From a checkpoint of a small image inpainting model: 3.01M parameters, 12.1 epochs.
Rows from block 4, named by matrix and row number. Rows with one number belong to one channel. Each number is 500 + 40 x the weight over its row's rms, rounded and kept within 0 to 999. All counts start at 0. Numbers have three digits each. After the name is the row's rms in percent of the matrix's.
# convs0: first 3x3 conv (model.blocks.4.convs.0.weight, 96x96x3x3), inputs 44-54, a 3x3 kernel for each
# convs1: second 3x3 conv (model.blocks.4.convs.1.weight, 96x96x3x3, transposed), outputs 44-54, a 3x3 kernel for each
convs0.20 102:498554517522538455544504482448504559405484533516581560537515494510480464485465474491435471470518479479515511485526500532508522515460467586498467558507534526517509518477503507489468501517494467487504524503526514533527498507515475513514538502492528480468491460512486477514470470509561531544523512557
convs1.20 111:482524452480526448464517497458454456429524457476498465473539506522515510464541496546542481497542484469483525497471536508492506536518510475491516488476483461498494423484409503515510516534506445518463445519479524520497433436441422467473391460474489539514470497574454477502506516427454490442449485436
convs0.21 099:517515391475443463523475437391477573406459547448501563508509504515489481518472478488491456523501401511532455494540485576510507541468456498527409438477437436493448512483519494517434542485487457425489421503507493503534500533463471511509493511522473426439429447469447459480475500528422537518486538606
convs1.21 104:474543552504473535479459478523457483556535518558493536511511472536552565471468535558567529543500554515517570522557463461512415488478413494497466457468463455469448523452482470461442404452459498416473495427468503486524389491452509484536474490500518485607509492539468459526411431490469529487540563485
convs0.22 101:457498457539482504520491526534527534581553535509541578455499478542495492480458487511507450499491520481492485510489455507453519473475530535569577550494608475507457434440515491521545491527520482465426474472489493539463505462470487531474513502542458417449489504557533485519467504517462501482478487545
convs1.22 097:469410505469471457514531550508504496490461446500519456530505488514552470487459472530553463504456484614541557463407491489576527455504434490475458466444490445401393548484499559497554526484497529493544544508564490477537553472536458491466431489494511510536529483464524467506566478458544477497549522581
convs0.23 104:552501502500520520483477491562522500428403388492432474522529514524535544446435469504477445457467513441459492483515486482505512483531503531556536540514569490486494573519576493510539453517516459382461492455512516453457521533472542534531482463549440442479427477436499510486472427508457429457475475449
convs1.23 087:488441486549504477478431484453533535548463542507472570585529589504493519473484532441506442441535514497513478501426497508509509559508440496490467495449479536482541500565555515509553441482514520496490527493489528468523481498590524505513572492540536461463576538527573453552548524436464496493550532425
convs0.24 102:586553547521474492494502497492456520477445541514463468544467456529487531515535497501480574489449506470454495429468509469426496516468510543462486506549476470476507525479440546517529526489542461437466506450456487468491508515510522515480512476499522475472468407488461445494628440493603422589559448480
convs1.24 099:496432503538519501483563539567478495548514571517527477437468495494481451500473480464532551510530549544494531502486598435543567508482584483532573459518584492503546490509542441399479473493503515547557497510536541475567465460452448475488474476502494484525466506565569589526488458488525489509498460572
convs0.25 093:475583601536569559519496540538442473482485547507495459491505538503482474528467513489404433511401427533465442536478428469478467501561480500497437486507483556554515533532474499530515503483449533534524497538493537506550526548628499558555492537501555491485490486493489503518490511558540502551507471507
convs1.25 088:479476441533504492543494443508530511467540495500507498587506508445508539435477462459477552494512507535489502560503517544544480559547538502539541459498462501475506514531530461550477452554491515462506558464508494499496543535510527510488536573558510455519497462447513506476464502535495497501508526499
convs0.26 103:571501445519473494514515515522534481482478442516480536526469513499486507443508532461469502442534513502514526559522502476560497529544509536530503502486492513554580477508557473541572470541584444497523506460478476453483550496487510531562508493504478499492471490433538509523476461473495436502469415446
convs1.26 100:467486524463478503542525544452410519438480480514463517489453509489591562466447515494465481439550492459483419482375446498406455469427440499477500530478478525402407441440479432470499460465516566490516439460567485435461536523511545474486525453504490444492537457503566501501531449402592514431562502418
convs0.27 101:460468491506486510515516525571544508575553471619547465460479537476516503416480467551525480532521532588533537483451500468518494446518480435517478455474452576562459546489536462463496511514455512471474494556512499579561459465508449461520506465477463474501449470491466442454524518506496468449472543526
convs1.27 100:551485559540526552515481467541470473529521545472526466524520502517446426439489480509424491497450508562444473480544485498510447524501412447472517450519457526481445514504587543499483482477462525484479530487565460532547391447462491509494521479518554500539519485495510524477482473524461502518483428510
convs0.28 103:484468524546503490533488508463485489481552484521605614492519522481504499473515496472456430522500477526501507479529510424492505440494474533530503558509525564507499488487495519482492487433520529529501462454463472457480473491499498476486426490458495457478540522502510530554462434450490490506566551489
convs1.28 100:449472478515422463494499475503455556521460494521469542456417489532510520499524512496482482486498486525541554529520533483485562504478579544475406536479434493480429503550502473557490471519496548524525520534562469493509502489508509454486561495529481421483428462510449384429493498527486482564504572574
convs0.29 097:543529538485491535516450504466464530506566502580582505535542525523582593491529500440539508483495499454465476516544487451468531494511516511619591497543567553599549551526512547524542510492548522503517449469521483459509463481508509500543494459539482486509490463482525487525419465446525606527433500523
convs1.29 107:492478505502540459540513484526544583503545470497488465546501550496505485542555527530546538575470488523481519467411455472483467456455454452464423531466460512433485528545530485472452465489487533475526533459521554491518568569527484506492510546459503488531488473449514421480530522561516508562488467498
convs0.30 100:527542525485542487532492525468467509479495470430528467483523483511551512489491469559458481492491472491497526455468535425446532464450493489518479469464485477484522527480498515481532518538521526516479518551485502528507482475504482505491472480459513478492470533517459497482491380473528513549533519503
convs1.30 106:534527494558520477493502507514610516489585508454487516485517505498538542488456454526512529508481499495557493514510591493505501584543525515585501460483548513442468498456460484498536527502512480447534499492499476442502467464498535490500488473573484483507499491520508474504416423497495421539529441568
convs0.31 101:515507498504529522513541560464422530491492540429433486463546422492474471507523541435453449473487494447518523458493487467431506501470481580521580549525580575460507557459508491440482493478459505543530559501483449448506508501501551497509530551529478507481523438461450468495632537435565597504548502495
convs1.31 089:472527460416473400483474521472565588478508540495439464504506519504501505536514522476488525476467500522489463476508515508543502511570535495506440551512495548507543538569448537527541502536530478456436468477444478525490460507520475481507464492490516506522504438467525519483461475516448448575555480420
convs0.32 098:455517465473529500484473528411475445430518476469548511465442486451455460469485510507445430582535486523453544519490538514497513490519495525480449546494472475523417464447405433450410488486453513485544485508440560497521542453517515467477503446505445498506460457485446484513470486418504494467457472477
convs1.32 096:466529553491515507474503486499522484507482497520505579545622568537559506534501512557595557535494489494539503455430469461482496472447466461425445509450489498491547538537527537546561534554539526496488517504442488489417513481555455490496536580573535539545529547532547466478516542541585506557539580557
convs0.33 105:477501558526526498559521511473434406472469519523511459489546509521530526454533523549574526480518525528486555461435468496500459453457529540550509578559602437530549473471529458492482507523484500473445484477508549500539493501485492535473452490496510472486510451490468484473442529474501605514547573586
convs1.33 108:483571501479536501525523527517507535463488505479478425457494505497502525492521483540551449512397413433423467431433417514547494546568570483533551522519619492518550492486482507529527522539550508490540470437488505545555533517528460510554511500477484498472502554462527491518553468397502483479475436406
convs0.34 100:475531546487503509446476465496499506451564520502527514492499545489484498507461512482489419548417466556454544450493530470436496491485454436422439496443466502461488530459496465468482459549503531479526544489520576504496525558515524508501542520520507442440481447427477518531497524510578508489543547515
convs1.34 115:487516554437480499534467466497528568560554550511527508506473460528492544534512509525471535549393555470390554513481505526516455511503452471493430513491485581461459468469457476462475489412495540467438598490480505473500478496499409466511449508472514515577471565498475463456453481501506496506554512495
convs0.35 101:433535519451519500471478523459506525560532549608533595550584495484540519483510546510529483483568502481518463529554493509513526501512547517476531530489477560516533468484441566550475504519441485531431489510497503463510570544555490531510476484532589507504533477523476509512536555460475528472510549484
convs1.35 080:582549516513436539482464536457479508474460456485454482462414438451415447492483447457443546562498482562455462433462430432475419474481458519542509507475460507506495515494438526496490526533562518455444543515462504506473533507531481516469521515488538508487498485494537523461433410498508514474524433489
convs0.36 095:451475461499468512500528525435421446439402447470404342556457467501505497491481488511499536551567489548497584436446458471433507471464511501514625536564579522523509492497451490500459492523489448504565504496590488482548522445463540495476471449495542571547566548503491469487486454506510434522524459502
convs1.36 118:493438454500447483504522552513524510458525520500495500545519524537519499499524486439462455389424466503508499496488547522525561502548561492468501425436479398453441470481499538489474490494479426541495415489479402548485483519536479490515487545592480471444449474454434449378501526495491527469483546465
convs0.37 099:536569548554549531496547458531488488511447503527528498488522574569517539500527502474528455532479450526445405482520534506524528508539585463522459483503449588492552559456569501488528466484477566526531480524427568500484504521482556524498537516496391503463504485475460491434430527509468534607457495511
convs1.37 101:514569451486474509485505503443488475517500439495505496506503472580564525439480465541550515538552531540596567524554487442467421558623512628520576548515484603536504490502510471520564494516497557567482515481450547478398493495474511563485458478467580550518621628609472508522529451480538500486494497508
convs0.38 098:462462471511523463486492451476450554494458501470492549480516530505504500471466521499442501466515501523561486487539550462501510479501492466516431432485482570527597455511518473533528464503459487489510425410428512512498452475506504494494452482515453499504479515523542506480444512505516535501475541460
convs1.38 105:477536525557578517474550518469502543569534480560493538465501489522476544474516571467491533466455496533431427528548546488466483466495503443518532535516491478534462517467448471508489395479457565499475565530534560557537453502487501492552510582569479427486473474536569578548493452472570488521549530511
convs0.39 108:508484487519557469523517516504526464453499541515495538464497549492484530527511534521428523516512502469510568493529506520484509478506479515500467504493444486527478457492496459483495463456463551490540531446521559509545462476549475506522532469541450501453509471487502464421536543569520535464552559473
convs1.39 099:463522589458499487545528514468465489509502511473469518488434457567478448588497469572530496569457506553516519486549502502526528465539509466463391547507446603566493519538512561559576569500504493537424522476494533472543511516507478481477517563508529522513549475507522477474522449467587508465547511444
convs0.40 102:485504463516469501472524503529456518559542535568564571493506487483516559537505470514545512508563518529473400523548596578563555515545525499524539497514576444461486578499445547501490486473473500485492555500491511469507464536489499473479493500525493539543497467525455473477424473410509526460522520528
convs1.40 097:516509542488482474549516474467472508446448463444450481540513483468476431480471434477535506537540567524549523480512578437469446515552527514551449473492458496499580489498539517525481505525482452453489472597537452544492445471447548506470532532481588574434506565468466503421500527546492535472463530450
convs0.41 101:528527460522492478488522524459582563358427489393481414528540490494515503471542512581461485485478477476469487486514498472522561529517597546464468434483448450485476519534436542453447493506464513508500560460522474522454538506495499509500492530514454483507470506497501473492477493518553522525528463541
convs1.41 110:473501423484496431570544474530606441472589444516540454521594546499494488562553544478538551474510563488475458498504609483491603461402487455505489498514470570531521488473514567438516508479500533599502505492474511508454508587579463488533463468506525517523531442478496481433504521497527457508459423476
convs0.42 097:509520570522491549503542537489449583441532571478415453522539550481466511517546519503511499477526495562519527537562492534537526468488494556538600506468487533484503529565549483522490496563525481505466423527510405479489523516528505437535534490518455485453448447449470508448613543468556584426539546403
convs1.42 115:571453472514468503519487490530483505519500481530477517491460410471495503438486534482557494384458486430513451500542512491521493405434422562520617510505636508533623497435452528410513481422498496495577507512516509490543541544529534493471551574482496478536533527484559581524492499469485544513424445492
convs0.43 098:516548516516518509494528508485497393464393347493483431469445501545491485527483486522489469533490498498424460548499562486486508529462536504481475498514439508571588550507530508533466550458494485538509440455525491480459502496475491491438526516464452457486486470507588514583542531474537482465458532571
convs1.43 105:519487445532493486494467457479475504446480490533518532486543553518538500504498486487504538501506525443459517457460474495475472420473446490427409527448417503447473504556454594559481569506474567493360513428389518466432526536479470483467494503476464534486423495462571570526469466507484536553517527469
convs0.44 100:463495474452506455467472474407428477444565564452516470529506509466485507478453480473508509555537525551481487463509503485530487532452477535524495517508469487462366459530479504527452486504457536472438508510434527519482528506478445503506535493485445442468511515471482508497434481514485474536423555493
convs1.44 103:510526487490490483570516507533490469536524419566530502523506527458524491464527463512487472523462449475453496485509491509566522481539538471504475528577524474481446469504500479500528530450467515502455495488498499451514556506538458488428412442428403471480489462509439503520525542559501500534581463527
convs0.45 101:502443448518479503492496476540505554482500499460475504548504466516467547495477483599507459554548529512513569476440494480459505528545511552476458566532494606555508583559564545546535472516563499586528495475467463500469506510470519505435508495528494487452509504452532494502543556448566488482597532523
convs1.45 103:531534519448515521499543501529562455499532472530497488576534588494582521507504485582517536529492547578510549447503439485536529469521514500557420541518508553564514521562591484474512505503513525494472531530530511541502475477493524465525542586512511513504542499466507519442447438474531511480513504476
convs0.46 097:489456486455519476508535429450497481480457489499482512463514493506531446507445460503486471497496455572529502511494464462488472467494505540495468493413481533490520492434500478435451459435508576443548499378450498453451503491443440455480551581485442462518460468473456445500556440530569407491590456495
convs1.46 084:496483471514495531426474509460531488478533525530465478522535526511532488481554485493460467527531504534544463495554519530557579481517525516531569536524514509520457479607519507552558531485559499533529472498441432541543392493492469474526500531491539557549556469572565494507510452424524440549527427465
convs0.47 105:496482487452490499512481499441458452538473400606553468554537488478501483444483422481517547480456591473499513527521587519513565519530535399454528527554621445460541445470498453471507486508565491614543516533515433542515475519516512470519452483490486560554476519514477524537398405459493533580463458560
convs1.47 094:478473403462485471474562470433496463478461457504522524560490553513526539495519528419466523481532531583561565491474377452478518431443495531552539450513490464464520533507524520516518536515485512574551493436486498455527464452460579497502575543513548437552551467463545425453462452443514564524504557503
convs0.48 100:427453552468445545489459505483480460543467481467501462399496474438499479490491513525491480483558490543539532506518484472513508479459451472393501502418528466433410502487487484512483491520515461495499454485459473495486469461510465481496486475527541526584545477527507483557522487472516477514510552401
convs1.48 094:512496495493463530505505476466526543483469485456519481512532456522495543532543509478559535499428529518425510489441517590444557527537560544504509472598461532501486545440498512472503499528462566577499530542530529493463497496469478491494463469509535491474512512448407463462490497498486487505487521505
convs0.49 104:521462511495478490537446512473487518483495518488502502437467453519484525501525517533571500482565511498518479469505546481536572533503491517442446483480489488471515534505489499492496510552530515488480483481492460530515439498483437470533518526536440461407491449431494414446542539507518583530486494540
convs1.49 100:538448468496510420543459460453486541475478548522534515474462483497487519565547597473472517441434516456409490421523597540492548490519506430523510546493453578553565505497486505469478564468471550566500534539546562551485440440472521521527513460514508495490525550479483438427387414485449480449489547510
convs0.50 104:497466488571508496541492532560508521460426448462528444449483453476475511524481503504506530486541448457494466518513499479516501473492509478391428497453447485447522452485463475532469490536541499440494498481540465502506512474520520512472585515432486495519461508499485509510556514586514462473467424455
convs1.50 098:437446482476423511491463492489447476555474477537482437504483464498529516550488525513460511534471535567461436402433483510512543399473454571563590456532506492547510513465487506510516470447461474494513554557548522512522469491479477531501507503554487524519499482585499483453509520501584491453474480560
convs0.51 101:527492486512478460513489476484505444417449485346430413447494508447469459523529497513513482539503494529526601457481548496535532502484441522433458567470475534451492557483485571474517499475513523507431515502458506589492507533604543477518463504524498542492474498473510495486516483489475536429548582466
convs1.51 092:483404479519508471461512489455552509462453493497449506552545510489504539470526481441470518527493453517480514489468497523556490506472533490539545556532459607518477453504566451499545493515456548483468525486462535517487495530508486512528500478476498480513515522531509434445490513494494557518449465504
convs0.52 096:477501497537479505485460440528473605485459566522515609471494515490522526492459481554534476530552445530524466463466462488483502492471501539478488520506484584531533527523527516485592469428481437480476487506552483409513474570463517510483559507502517538471513513516495423447473487532497549499548551575
convs1.52 101:536490473451547483487493499470525499577502512518482512483489487466509501534482500473533547453507442483481453575523588438527480425486442515473488471437464447487419528518507504486511476479471493540464460542495465527460502450431485457440461489507385522548481510530468476491438504568493542508524548565
convs0.53 105:518499491539502489487523502529588556504573568497510553509471482558514502620546577493498510584506491529510485567562509518508463493487499475502447556476480538521477495480517536518536516510520495599474479457480541504541516513470531447482502492471430462497485474475466505527502496384482525528466447515
convs1.53 093:472513480486493563484520526566475507540458444531449466411445467510454426498454468416500504465494524519525485461421490476505540458485492504536485546517457507530542497493525434527547485505616455500524439465498503505523451462491410436474531506501536490433525513471539596508454524487448447523494554491
convs0.54 102:561475472516465459485469474451483375511474480558528507510456524470532425446484479482545472476506512515529502511521507493505508522532530529512527467408496465463521499489476511435484513486524543491447510482522409438515455501508422461492419465464508525543417507458499533423550498550549477493528464434
convs1.54 097:506523509495506471502493533498449492487485512484392540527481518515388474497489470499530571581491503537525520461515535486480474443503482441544502540510568558583624517494480517500504571484537544533551550506461493522494544506543573516556486483471505561498441461465475503480529517449521561453496494499
convs0.55 100:470494506499511483484493469559421572567476498566406481500524491467496471538491480540495513538540482502503546450516540463478508472485496428488519509453461433416431487459515494549477459538494490481476529497487522537443537511502512479523445501493478506526515541511462503544517514517503450506451460490
convs1.55 099:457524489430440447482486502532485431546509453546521537478510532539512517539487493451548478459529423485517403503496514526496507533464476535501563507568494475485584457515449480521481432506504502497513535504464562521471488566523466497498487491528454517486473477475482454400520530445560484419512441414
convs0.56 097:525539465457474514515497489519454478491499536530496627557514512554499478430483467494497480448480478466480482505512488496481512536515547470413423487496531430413435509536428467532470527492519460498448438447463454492482500517473516506461467448493510485482462442453434478474454482508482513573522533564
convs1.56 090:459545544436412525509427514533446474495429446508490430484523479462472479465490476428506464499504453487534450522548495541499525508516511516494578451496546501517617450503596473557510426464479479511419517509555440562530454496507504483547533514486522563515500563543558535525483458416499492466446533415
convs0.57 101:496503459524484498469493462495458474504452523483443467479473463467479448479509498514489456506533424463546460485579508461467484403471488528522504491576496520546518392456578483410484481463530379472455477451489514497468477472505518504499596528502501536509544466468468486549467504498471490501492499544
convs1.57 102:437452529424473533497479498534521530469511550473511522494489455534528510550548462469473536482465561483545570481493442549491457511452480376402448451452418498489505490498501483579507502509455451494482459466485476531506510518490548525514546528486529530529540466472513450420459427448530512422471504420
convs0.58 098:508487504538533547535517541521420424567508428593499591513491474482491488536495515408491467505446501378435419555519495533499507490500507571607505571514440585487405528535518518517525498433464426540545426515461462497484535525475492472525524520489463486452475479487422473406466445513513568544567563549
convs1.58 092:458499513455533520521513462537566550501505479512465495519463486528526480570508537514510542514502474484509500490516551514501511500423537478543528522534510490476425487441502490501528462450519447514563496465546461485514571525541467442511438521463529473497539488542488538605522533526476495450537532443
convs0.59 093:511583566480574514497497472549558489492486419495529413527584540496503532508477522524530502487562516524532489545576522541539490521537520506571596476513541492488496531518567515405545446475473513474459466466452470504458518527492547470524507517497438468446450514468477557548492501597529508547538527561
convs1.59 084:491512514526429485570483482466469537515429581466432530509512532444498483498446459475489583414444455443449445408464409449483423505501528501502479480469461491474413541540536489450509478444520540549461481575498576556531545505490451446503532548549448488461509531466465481449411527437484517515442476505
convs0.60 095:492498504569496544552543456399386570453396562547419547513438480567477483549459497463502427523522468535486487424478462479537502491559495477535469511570517448500480461423480550529481545492476515567494565513538508552526474524494530544478482517500453506419430464436455454432419491417498507479501489514
convs1.60 094:482472554509473554468470524521451553492394478632403504527494482448464500458466539456496464482479458509548477505498524518556484525587518468458540409440521475443534438529439475589494496599512450458503464431518459452536521522441534501481544537490543503593489465553488537502537514431496480496567561451
convs0.61 107:535507476567538544516570500502559607558553614536516614567529521499473439461457482534535547526530543505495552524489499514492476477506537533528520454515534545489492538569582577513521581499484451517488402495511450451572489539478525516499538555517554556461541512502513478488489491492561445489481501504
convs1.61 106:474428447456457503489507524454552523458453504406472475505532520524567477482509524390462440362445468478493501506468497504498508509503538553559515493515493435492493461456505475504479439493507482555514429414510499504538525462520449448520484527560509483515531477496478523533459522538513533549492482516
convs0.62 097:495467463443520518503499535483489504462535580468475459522524545481526540444466470504383418525433498540455480498432518504486512547486563495451500437458454540537517463459502499516504482428524445497515534503547445507512479469517528496512520489489492475455450464447460444464556521485471505538484481526
convs1.62 108:573539481546502425441456409493504433496510513564513568465468535478475470514511456508512580474479554474454542506483485495467529491507472555470532496475444508458518527500526497503467522479465503570562470501473470529470471438480496553479460497369478484498472462459502527512530490491535542557498559559
convs0.63 101:427518474453441500488478525457465497469473561433426509449475471437473478497525486510500481502484522420476459463505521481485504494537543546511538554587547547549570462409391468461462530454464517483485514463507479492425471482470505475504531509488448502497477483539474508485444473493456506531492495502
convs1.63 100:557463444486479451507449481565462534491460498502480502462463458484521480502508524490530525513549528464576571466495435491469461449469479510494471511491505531534446419527529469523520475512477466510517467521534450516564513559554493511566497583474541513455562512489428417476408449486388448506442477498
convs0.64 100:504463482524512511532456505391471428433483447419475531475546518424422515449465526541534471553535473543507490489494522495507489456506507491536592505531530474558576458460406459412531458454501542497444491494465472537530448473434523419470470497506533518473460473471507530528511559517473499477480548472
convs1.64 096:525467552561536565468442524492510507546479515478560526470483442495521486436539490559513474572494488478532514511520570503509549501509558582561549475517549483497519446484505560535503502522485474501530494472495529561612480459491496537516582505523470510482541516579532476549516439522496457570483481464
convs0.65 100:458466444480508539497513483484542409471483466528501508484480523506482441462422436539464555497501502508507491491565513520517502568490496481489480513527469576528428428479462409450465458454426489567490408509513436451526455482398519451462465454471484497498479454450472438455565549531499565472490537572
convs1.65 104:480453529471450547468453523501497537452509441475522510482441542545429477504464489468457468490396457470480457432475552507462542533562619417450397418506478471463448420519486454550474431527544511527532512545566606495556461452483437438510485417508484485468471473515442538545536425500548443508535483494
convs0.66 095:564534538571536544502525504479507462475507464416487454506511510526498531509539544432443464425481493476448488484493501472557579439513454476490438479510525474455499499486499532610514600451509527538526474531492505529529568530562567581531574613636481512472525504483516499442522519576536556592495523521
convs1.66 096:530518465576477490573535484472462500507503522546492562539551483453468453495506509526537579507550537544504480507464505516520532523505532470476443463445458535519468552513531525491534470535562473493475492491484492468481517537589549499596562539561471495478525465461507509480495501531447525486463535482
convs0.67 102:500522518443473505443498515504453487522471491465425482541520480514486486507516498544569471507495472486546475500484494491463472473505517524478523591524464516505503527513487592523461495511511520457461511533528489517486445479506480513495502506462446468480473503499511529518536480461487487471507590510
convs1.67 102:484462453507477472444496447539530505501525469522572520541522522489479509485499488478468496529451401510458415479498529556531581566470587525471451506468523477484541521509507510522481493495437559388496587436502561475502536517509491423507461466503516456547559488560571506578451472511480477549489514541
convs0.68 104:558577480473531512490551496566618451510557478507542441479563543500537498451506467498510522448466502569492483472527499482515476479477503368388407482471431528507567500471509514482492477494516462533477477520532451447497499498476484518488554500502491526541482510494495476543547482441570535469478527422
convs1.68 103:536536503527511552487562514526509504539527528490421469534543476470514490462478523482438527568463539568465545489507507487435484498510489510556519476490560482517551486512504486495476484563561493514544468493489563528533503451506486497454571528523527520486496525500470453396473423392507513524478452496
convs0.69 100:581472516572519557504484531493499365541517412518526388475504483493471465469453473506513566479509518455484561508481464503502446493476497473489472534535460551556511472481516506474440501396487513438451517493520530478549482545487496515494528515473427453437425483485452493548519472537509497497460465464
convs1.69 109:455492505492455544486479522506443505471476573436494552534530508542544524488522550484512457458466487496445476529495451517538454597606580516474471484499504551472515499580551473520543481504466475482488568534543573603525444495454506524493462499457559536573511555567608589572574496524574490519533469513
convs0.70 090:511498504537466489544511546505483462482493486569500506512477541478504538535439541465517480461505459476570479498501548450531475483555544518498508525521440488439434508529460505425453536474503536515604483539586509495634491489525549478463504505477492520498479454479465505488544578569496514498504415501
convs1.70 125:486466457521469534484465469597587537591520501597566564473538536470480509484518547449504487425488499438520459474505527483543537498488487519483443544541487555516489490436511500569511481522498492480459502476432529487493486465466462439487510439486523556497464436414423477521505470472511493496547536443
convs0.71 099:553508501546485485522488486516439564476453546473438476516519530492476496479512547447539497549505491510489460473465427481481497491513528463532533521499485499547550469511527494532483481469520484542454516526497442474464511529491427476477437452501531507504441507488477507474522632507422476414492478368
convs1.71 105:501501462474473543468452529469501546526472515484477476439486543523578593457524493517489473509557431453486481490419431567493486566442535438443532455453534482441505548542511481472505502492548552554570542524468447500453532516526566582509499517515524480498469472419560507475575515602562514503507479517
convs0.72 097:493434475515524489565555521490531547439481516484547493515493489470500501549521471515481544595471541549526526467472474504495454502555544500611559475598562515615525469467542477492519540511509471472518473460564441454514461460509488483512539520470481482460499499478543529416515487539526508602509518553
convs1.72 086:481442527440522517497537559503494567478487546480485535524492537473539515566492508549501446476432505520480437429426446495480558544502491483429508502478490495458498453521506484545511544569487461514621467483472455505577503541491500500470460516491474526513503539562535574621508541511483431454509538502
convs0.73 100:555509479562467467528448456421422483360423463415455465489475460509522565471495434496507503494501533477496502450483473455481465460485461497566551470478564487436485511474469515522500516471433476516521496536502535544541486472505506510530554451484493491425505443485444500533495452504566517459556573484
convs1.73 097:508464463478529504514466529543489533494484519523506538465466410487521521503516500507490504494474522482457578455443573465473487509552576500523624514519563512495533485596567480456499536513499467518484511444504515548523518478472517532482472454510422483508527543616524527552458458520485532554467466585
convs0.74 096:541521447475480500488450515558525482574568515479517495499508523534560543509489504457501497511527461513469468474518526498490517448495509414427456510480491450494435482429470505445474501488481457531542412532518468571585502511480483554490497527537526497565493511536454502498515568565507566548393571524
convs1.74 104:498464492468475481481463493523471522508437442448445500491445485474433479457437483470482527489533494480490434514589560557563509511532476462507481574558509614557512494500470532506528515482495475464490510515499486507551465455477488444459535510424519495563445466576449516488536476412514482460541528406
convs0.75 102:457458457518485491515523478511419429591498479536413464559538528515563514547520496487457448507520462474483443464467449551493497574535516470469462493588557518578546468476490454522518499479484436432489489533539470513556550508483499463497520532509464453436517508520557509510483573469500518529451468550
convs1.75 102:499464593417470511498452480514505553516486579546462559489532556486507489502534535477520474490466506492540501512484384522548444539525466409475496456509512535484495505501507450508518506546546502526505536488496458524558572566512525543512552528456493503493455502500515557494412530509453531463518495425
convs0.76 099:496490480480425476477467457431549542417557535384579541564518492439433522496455464460461446430417396509490445456460453462476471528498484556524462499494466559525506453546473507450430502521445549507489501509443530453464483500441502522527519513540512471481485461449489526483482595532475529511419527496
convs1.76 093:490499458472527453487520495493501467528480512500494445541556565487568524482491396449557526491568580544600566516505493528538528467521476464397462488560520518431524553514523479513541475527588570550478614496447530532396498531524471493481504524517454503475561533543520471410506517537508519515452461510
convs0.77 101:471476563482460534423476516570513466553510439467453458513520549488448480560570541478455486440490427557514541486524518483490445514440495509469631490574512523485514447487508485501478452489501478485505502539516536499511518486444557513521549517515467464459506507464499513436490518430493524485454588559
convs1.77 091:561483513515480498489456462530444509529470481578430448454415463534475523471459458488493451514496508520480532396453419519504530485521560436497471476495551507542486470537499474487473470444521463509561488451522502444540501475479501461436534513455564506491462467435500576531504516440542438425479503461
convs0.78 108:560496549519509544530519536509464514464490486496469443503501489519524490545510527586526477503442451480494429486465476468465527493451487486491504566471563591514481519551485511510465525519472494482517518572521459498525519487509513444466498518486537518503540495467507472502518487521474457446510438486
convs1.78 113:488458533572507500505460445511463477478505520467444548475468489518492491510537558505456482481504483405462466461534459526605547542524492482563526515498517565570479487488517525457467484476454479456518517475456493461448507455466468496485528495489484519515533577557629609536502485498510529514550549484
convs0.79 104:476473451494482517487479522433482538466466457471516401527472500519528530514508563457456485491429490553443501517530552520520482465460545565595587524446473510508518481475473472447462479494474471486523547522538465457498465468471454506455465515465503480497491487513492484475512408434446505495385471417
convs1.79 100:505511456518528544501529524524516535494493503475467484493522533521476468488509480501533536476535514521498530480513527455526485504494483519482530566533482483539542551537555558512512551543498491578589416458510515483470473493511516486540500487562480514496561520517519550537429470504535449504517487513
convs0.80 101:456554471494491501461503465500512526468471492423437510533518479528539508500505510465527541504532578440489528524445478509512513540529543557535490509549481470472484512475502582508543550521537531491489502482507513474558507469470525487504522460472514479520517499500517468495546524558537485541485497550
convs1.80 110:489552508434552492478518488490492477495506482418503457419501533512489493506546497490515542532487464546517501494539428500516436533520460518542457534552484554591503516531479497518466480528495526531482517497494532513480492541495490546475520573542525485520525476495493532471519490422484520405444488400
convs0.81 095:441487532477547566492565497478459461476569469572498432517538544538557493562529463506505438491494449499524461515482571487455469464490463423495426471543531491480570476433528493502526521512539519434469448519452509567532515482502554515516555526525466518527454482484511519470556465523547484484481564494
convs1.81 092:496419447524539448543536500520476513517478479538530511462467437480484510410437465500535483509494503479514477506514523516509525480552556537521532520494507510469472460457554467500525499478541469504468475496475487505546467485443467472521487459508475520504521479522442438561472522559495489539481471579
convs0.82 093:513519516485486512491472525534473444549512453578548535509494440476510498449527510491477493527448502508458495428465551488495540479475520432464408421453390451447423462476478434485521493442464488524500546477491586595531521517530566541493547514519472458504506461467472442402595476545515483476571545491
convs1.82 119:494486469540534463500507478530483482557488491575551515517499511496479434507444492518491502547482472525459431584513558539483518508478446542448535535494509591602528464482445567490561462489506507438380594541458559518470458495453412479417506456493555495495509488553487484536497519469509541504587563508
convs0.83 102:510489471558458438504503501437502531426533492378508471485497537497509530527596536488487471504501536511498505523458481499481502555563520433469477506512505496525502456509484500470515543498504471506494525554555499558592533488524508513536505482561451488473497542516534533555490446527493518516511448488
convs1.83 096:485483548531491537499535529485527490550536513548448490431458474420473478490489495498585540567483489413486439557473521496512521513483538430508482444431511471499494488481496505446433511505516568494404454483474492541518454472427432499473434419467452467470449413480527460536484425487452558562523544514
convs0.84 104:454538440494515456481521488519471485453429426487538455476431459509447487493490514517536518518459510496537528494500527469500501480454499442494469507510510478529551435421472453515436486552488448516514416489465508521461511462426493513496512494521468501520481511473462461489467415440516476435537408469
convs1.84 098:509510446469541506513489530531525505485500508498539510478561486502516520559504522482496460446485463515482465505528543513494562522512521449459476472429517487504529530511478522548479528566478518512483489507411503515453501530496574476494494457477453496526460489514412459523474500464583583531540541516
convs0.85 104:513524496485496527473503492419393411544501484584563501491533523461512560497531524488478480476451511514571499506478528452463522505537572483456440461516482516491417510492474459486484480452435492486504475551482520485463479542538478504506472503513498548500427479459470506493564516462558432451545484429
convs1.85 095:493529582431504519502507573495483499435445472558517460483427472493465493534508465543516493502526480517530517513428493502495523453505493557507496553464458518505529512483468631537576532555560537544439548499501563558476507555535436450468442442408500536488527489457457479495471452465541477520498481495